From a checkpoint of a small image FSQ autoencoder: batches of 128, 97085 training examples.
Rows from block 13 of the encoder, named by matrix and row number. Each number is 128 + 32 x the weight over its row's rms, rounded and kept within 0 to 255. All counts start at 0. Numbers have three digits each. After the name is the row's rms in percent of the matrix's.
# fc2: shared expert down (encoder.blocks.13.mlp.shared.fc2.weight, 128x64), inputs 32-63
fc2.0 039:126120128153127026117131117130131133138130127120179092135132165127118116117128124038113137126077
fc2.1 075:132129115184127133132097128121155115148133128119122126179111071134136124129104129000134128127144
fc2.2 262:128128129129129000140128128133127127129128125131124130126128136108127128127130129122128129129255
fc2.3 091:133120128083129255164123129122126135128129140128126127133132112128137125126127125118128107128120
fc2.4 121:125124125122127130140130128128135124124125127130128124140128127179154127144129128146124124115117
fc2.5 098:126136128130129167187130129129105128050128124127131131127127094111095129132130131136139128130146
fc2.6 033:132118119134128128116128131127163140169121116134116113130124076128128121128130133111128128127122
fc2.7 070:111104116132131175176150127210127102132120118130125129128137161154142127125133118141125149133128
fc2.8 498:127126126127127125129123128129128127128125124125128128128125177128128128128128127128128128128255
fc2.9 044:156120157135129120128156121125088063115148128166125145116129141028176128128134130128087128071116
fc2.10 045:129126152135095133077110133123127118128129128127127140150128108127110122128124120251137106150125
fc2.11 101:130127126117127172142125129124128126145126120129124104109122255114134131142125135000129139124000
fc2.12 120:122127126038128169131123131118129128126105124128127133113129095126136121123128128128130127129100
fc2.13 227:131128128017129081113138126128109147127130128124130129138144065124114128130123126127128128123105
fc2.14 244:125130128255128145196131126128128132128128131128183129118129120151126130128128124127124126127125
fc2.15 117:121128135111110124050127128113115127105133129131096126119127130111128129131134128127134128127088
fc2.16 047:169120128127129134113139132126127127125154128158129143077153126127127132135101124128153155147120
fc2.17 097:132128127101114168158125130124125144104129131121133127140127196137125129132107128126156117128127
fc2.18 056:077130128123130164145128126112137076136126128132118129126122037136129121095132136097097130132109
fc2.19 040:130130124060124174133124126121128128143124108131129052140128073132127128156135126109123144123136
fc2.20 044:201133131128165117037128128157197092128131128140128170112127124130224130128128128129143129157136
fc2.21 044:106128088123128027111128042130128126124128116184142145080128138176119164074128127148133135134132
fc2.22 057:063100127128123028128072128128177203106133128034126129164127123233128121127088115137125121129129
fc2.23 046:126128098127118122255128122128169089136128128090129134129128136128096093128128174126122176148129
fc2.24 031:064125129148130121203183131114062148139127128150117215121143111228119123119119126145128138145122
fc2.25 054:134133124122128090113117128149128129130127122127133113129129141109154133125129127125123127109165
fc2.26 127:122118129135127129129128128129127127184128128128113143127140046125128128120130115049132132132233
fc2.27 024:129143128096128131105128130109128125131128102128128129095133117148128130124123128130126255128145
fc2.28 143:127125118144127150140127127128126126137128128121124128116129144126127126124127121192128129128150
fc2.29 040:131130183176126121118127128127129126134128128129175132113117140026126150126129127127128100114183
fc2.30 037:128127127093128124000127133124112123119158126127129150142127202167121091129126129120127128129134
fc2.31 046:122133125127138134136125096093053089128107099128131128143078078084116128155127108139129094127093
fc2.32 072:130130134074128253126132126128126177065133165124129127116130126095125132130112125128132145128000
fc2.33 114:146150154129126115025123128128139129129129128119118099159125127177152128128132128105128114127116
fc2.34 041:127131122107129128138132086128142127121126141128129125153106132089241159128144128134128127212111
fc2.35 154:128125126127126172100130123152110125178131129125143168127141255128130126131126127049128128124109
fc2.36 078:126128125128124137151127127135129111125125119128122139128125255129131109129128135128131127128123
fc2.37 056:074132123129129128255128141073099134130128130127137131128128130144103130116128125137117127125128
fc2.38 039:131129123061125134130127114124127150092129128127131132109128021135107128126128126069128129114088
fc2.39 048:129096126123128208150088145127132126127121134129133134127128127130128127104126124114153124129127
fc2.40 056:120127135135127117110133129161139128150128128116133126106127255136141127115145129121118115128136
fc2.41 171:137128128124135122150132121144128123255133129131129128124130140121128131128136127131131130129134
fc2.42 113:128117128000128125116145122161111157112137130120120110128130187099127129132129129216126127128126
fc2.43 211:128130131136127255133128127129128146127134129128128122128135232115124127156119129127134125132115
fc2.44 086:122138127123132085125105127124132127113130129126148124126135018097124135150117133205137125121151
fc2.45 039:129128120135134128119134127131122227130128126121085132112136255147126128122131123131106133129111
fc2.46 050:094132132180125108112128128128162115127128127059131128135101069156128122128131128128126125151128
fc2.47 037:112123117165129031197128125128128127144138161156125171146181115126119128136111128111128126140129
fc2.48 035:140127133125134130092100129113129125127127132130125111117129131126131134108129128181135128124128
fc2.49 037:128117128148122080194136144139157123129130130127175132113129255131180126093138127104131152148122
fc2.50 050:128120128115112068130141127145131126124131119113145144110136255125154128148105128115133127128135
fc2.51 058:140128143141128129072169134079107132130129086148128130103130131210126122096128128082125121126112
fc2.52 071:093126129143135023113124140128128138149121128134102128119131121124107127082129128101129128131110
fc2.53 040:146128128127118107037128058128132126133119123129128127142110122126129128119128120128128126107122
fc2.54 059:128112128115128128255207121142130128129124180129134123109122135077120122128128129129128129108129
fc2.55 090:119123134138130121156131128136160113131129127144122128096128087135133128089148141255121129141133
fc2.56 065:130122128000136098131128125129128128125129126129128120137128184071128129154099129132134132120118
fc2.57 041:131139131126133066124128128149124156139130132144137129125114255142130130130100092130125114138126
fc2.58 113:135124128102128192138128125127122131255128128128147128128168088147145140129122121205132128125037
fc2.59 172:126129128161121125162124138131128128118120133129129143128127188135128123130135134131130125137255
fc2.60 033:069081106128128127128097124085130128130143136128150132210128130129114128203113145155070142129128
fc2.61 048:124135110142077068146134130127121149004127131130128128142140123127101148130128114128130142138130
fc2.62 037:175135129127123238066148132108155128129131128126135133137128165249153126128137131214128126120108
fc2.63 057:138131101132128123154127128126106128130128128129123135129121183170140128128117113149128113118091
fc2.64 156:128127119130128128126128131126127116152128127129128118133126099123126127126121133126129145125000
fc2.65 044:136138127127148098146139136128236128141128125141127126131100120128125110128156148126128131128129
fc2.66 038:134128128130152128131141128036075116130110096128128128008128115143128106128126113128128128128129
fc2.67 055:125128130124127140139127124128120144119130128119128131103142053097128130137107115128128129068103
fc2.68 046:128123238126141085109124124128128129122139150131129109127223116071137181133136135131130136128128
fc2.69 042:128125116125103143255146137128116164136125196129152118129129113138136126124127166165125132128125
fc2.70 052:163131128146127174111126132121141126000128134148096129131118104126128127128155128120130116128122
fc2.71 075:130131127130117198243125129169120129133127175128191137131127172142128127153112128164128126128119
fc2.72 073:113135136104118001084118134116135148152124136136123111145119159132124135130124129194126154142231
fc2.73 028:165135132120128000114116131110130131146133116126100124143128141127127108128119132183128129128137
fc2.74 031:119128110128125128103179128005048126131123065128128130043128079144128128126128128129127066150109
fc2.75 097:128127130198155248182138126144115129125126128135138139117138172127131129129129123133128127128119
fc2.76 059:129115109124210035124123117139183122143128128198153131080128110150129128128128128127128128138134
fc2.77 063:128106116129104063099128120129099132136129130124128129125042248132130125111127128111124117131136
fc2.78 041:128127092111173018090135111143106123079162125127126127136125236115124135195114142108133133125133
fc2.79 057:125112126128147130093164133170127000124027128131128128124022147127141136114222126134120154145127
fc2.80 092:139127117102130147130128128127132129128134129131141118151127122145130128136133128120145108127255
fc2.81 042:101163131042122127156110129128128125110127145128154134132129107164128113127045126130129111129129
fc2.82 084:131128128102103131217130120128129141129128127128119124126126159187130131118146128128128129129139
fc2.83 053:124133137196121130118128128129113100124126130128142132130132000106101130124136123047129134129080
fc2.84 245:127126127000128131130128128124128138130139127129125118130131087117127128130128134128127125132000
fc2.85 029:081118127143152128148108128118128130168118155170128144144186079174134078127128128136080138130052
fc2.86 269:129128128128119137153129118134130130121128134135128128129129104129132127120129122129132128127096
fc2.87 053:142136159087127131123124136113167121103123128127129128118140078141134120130123145137131127127122
fc2.88 048:136129124017076139128126128128127133176127128115127131129255096119125126131123129126128128128088
fc2.89 063:128157147160119163134129134104157123124133141112126123148108238128117133128102104140137096128117
fc2.90 030:140133108146115072171127128187120108129137120120129108153128127148134121129124128110128154083140
fc2.91 062:128128128138115193110128091131128140128129097128128132117118113255238117128128123114128126155130
fc2.92 043:046173122128128128130125168082087128128128128046128130174129115154129128128067125137048118128128
fc2.93 094:127130137128132128018128117140128129051132130128126129102128074110124128127125131000127129127164
fc2.94 034:121120115105128122167246114128133132164126127128108133117129128099006113116139159123156175150078
fc2.95 065:133128143000136152041130119131131125165128128161116138101150151086126129133128132128127145129136
fc2.96 045:112126110127131163222118124099128133131126128134130127112129140118126149138110142129129123128121
fc2.97 141:128119129147128255145129125136134147141138141126108127119127115099102128127128129149128128128077
fc2.98 033:127130162119138132019118095127127125079129094129128128122128035079168132142122128128127140125033
fc2.99 111:126133115126146048146121137141130126126132139132130127125125110122138116147127144169125125139127
fc2.100 031:128099128188164095134137128195129129108111106072128130128183119106123126151107128124139130128128
fc2.101 056:129132128121127105072145127129126113113128128120128166099129129094128132128128130127090131111128
fc2.102 125:117130146122129216128128128133129130114126129128134130122217150116128128137138131130129127128029
fc2.103 080:109125117135108123106059134093142126139124129115130126151128135175128128127119121200128120130123
fc2.104 029:092127127131074153251128134130149117144140143063147128165114130128126128128117119015128128125138
fc2.105 058:135128132148131093136128176128128109143130128126086128129128128255158127111129128130126128128129
fc2.106 036:128128118120127135129120140096126122120121142126129103128127128131128126128124127196116092111121
fc2.107 037:117130117131128124064130118147127127127138111150120125122123134117154130131127135128119140127023
fc2.108 096:114128132255129119106129130129122127022140128131121144126128026112134128126130132131120128144091
fc2.109 031:130128127138127131121128127070131102127134118130116127153115203165149122128145130131118131120023
fc2.110 079:127120128145128128151109128125106105124128128128136147126117140122138134106128128130126133129148
fc2.111 124:144131138123128119060131112131129122123128113147118129120128128126128130128131142087131129121132
fc2.112 045:092128132117128132105121128155133125128128129039131131200143143255051126132123123149136130113131
fc2.113 036:170132094129121137142117128107112128163153125093117104149141062124071106156107171136147132132080
fc2.114 061:114137130129127201132130127110128135142127120127103122133101178132131128114151134152116127128193
fc2.115 040:153161240129127168127128143128128121120124134147125136131127126125131134130170137088126128127130
fc2.116 132:124130131125125255108129131117113143047126128122127122136128115131125132126120126126128128125086
fc2.117 025:128128131118130129128122127128131058127127155129098117117214171108128128127145132080132133128120
fc2.118 070:121127145142124065022141122129086132122125128107109119126131127127123129138142115122129128132123
fc2.119 051:128129134052141104108193118128112125171135127129141115127132000125129136132168151116129136135081
fc2.120 041:128131117126128131160128120013135114139113128099128141128128096143152122148130138128127146150129
fc2.121 084:121129123169128166116127129131128128080125128124116134125129255118127131128127120115128133132000
fc2.122 051:129086127126133120171126130123146134112129128128133125143125130132129135131138143122128120128140
fc2.123 098:131125128125125027137120129142126127255127128104128124138125112152140126125140129150124129131255
fc2.124 074:128126129129095079093127140103129174000128138128089126120130103135139153128172125094128114123123
fc2.125 082:131137143091128137104146128137128158087130139128120127127137083161133124128168128126128128142127
fc2.126 160:135131124147127142135127127123127131180132122128132123135129135118132128138115127128130128122095
fc2.127 047:137127130186146138132139119129126147082129154121142139138193000117128144125106117125130131135111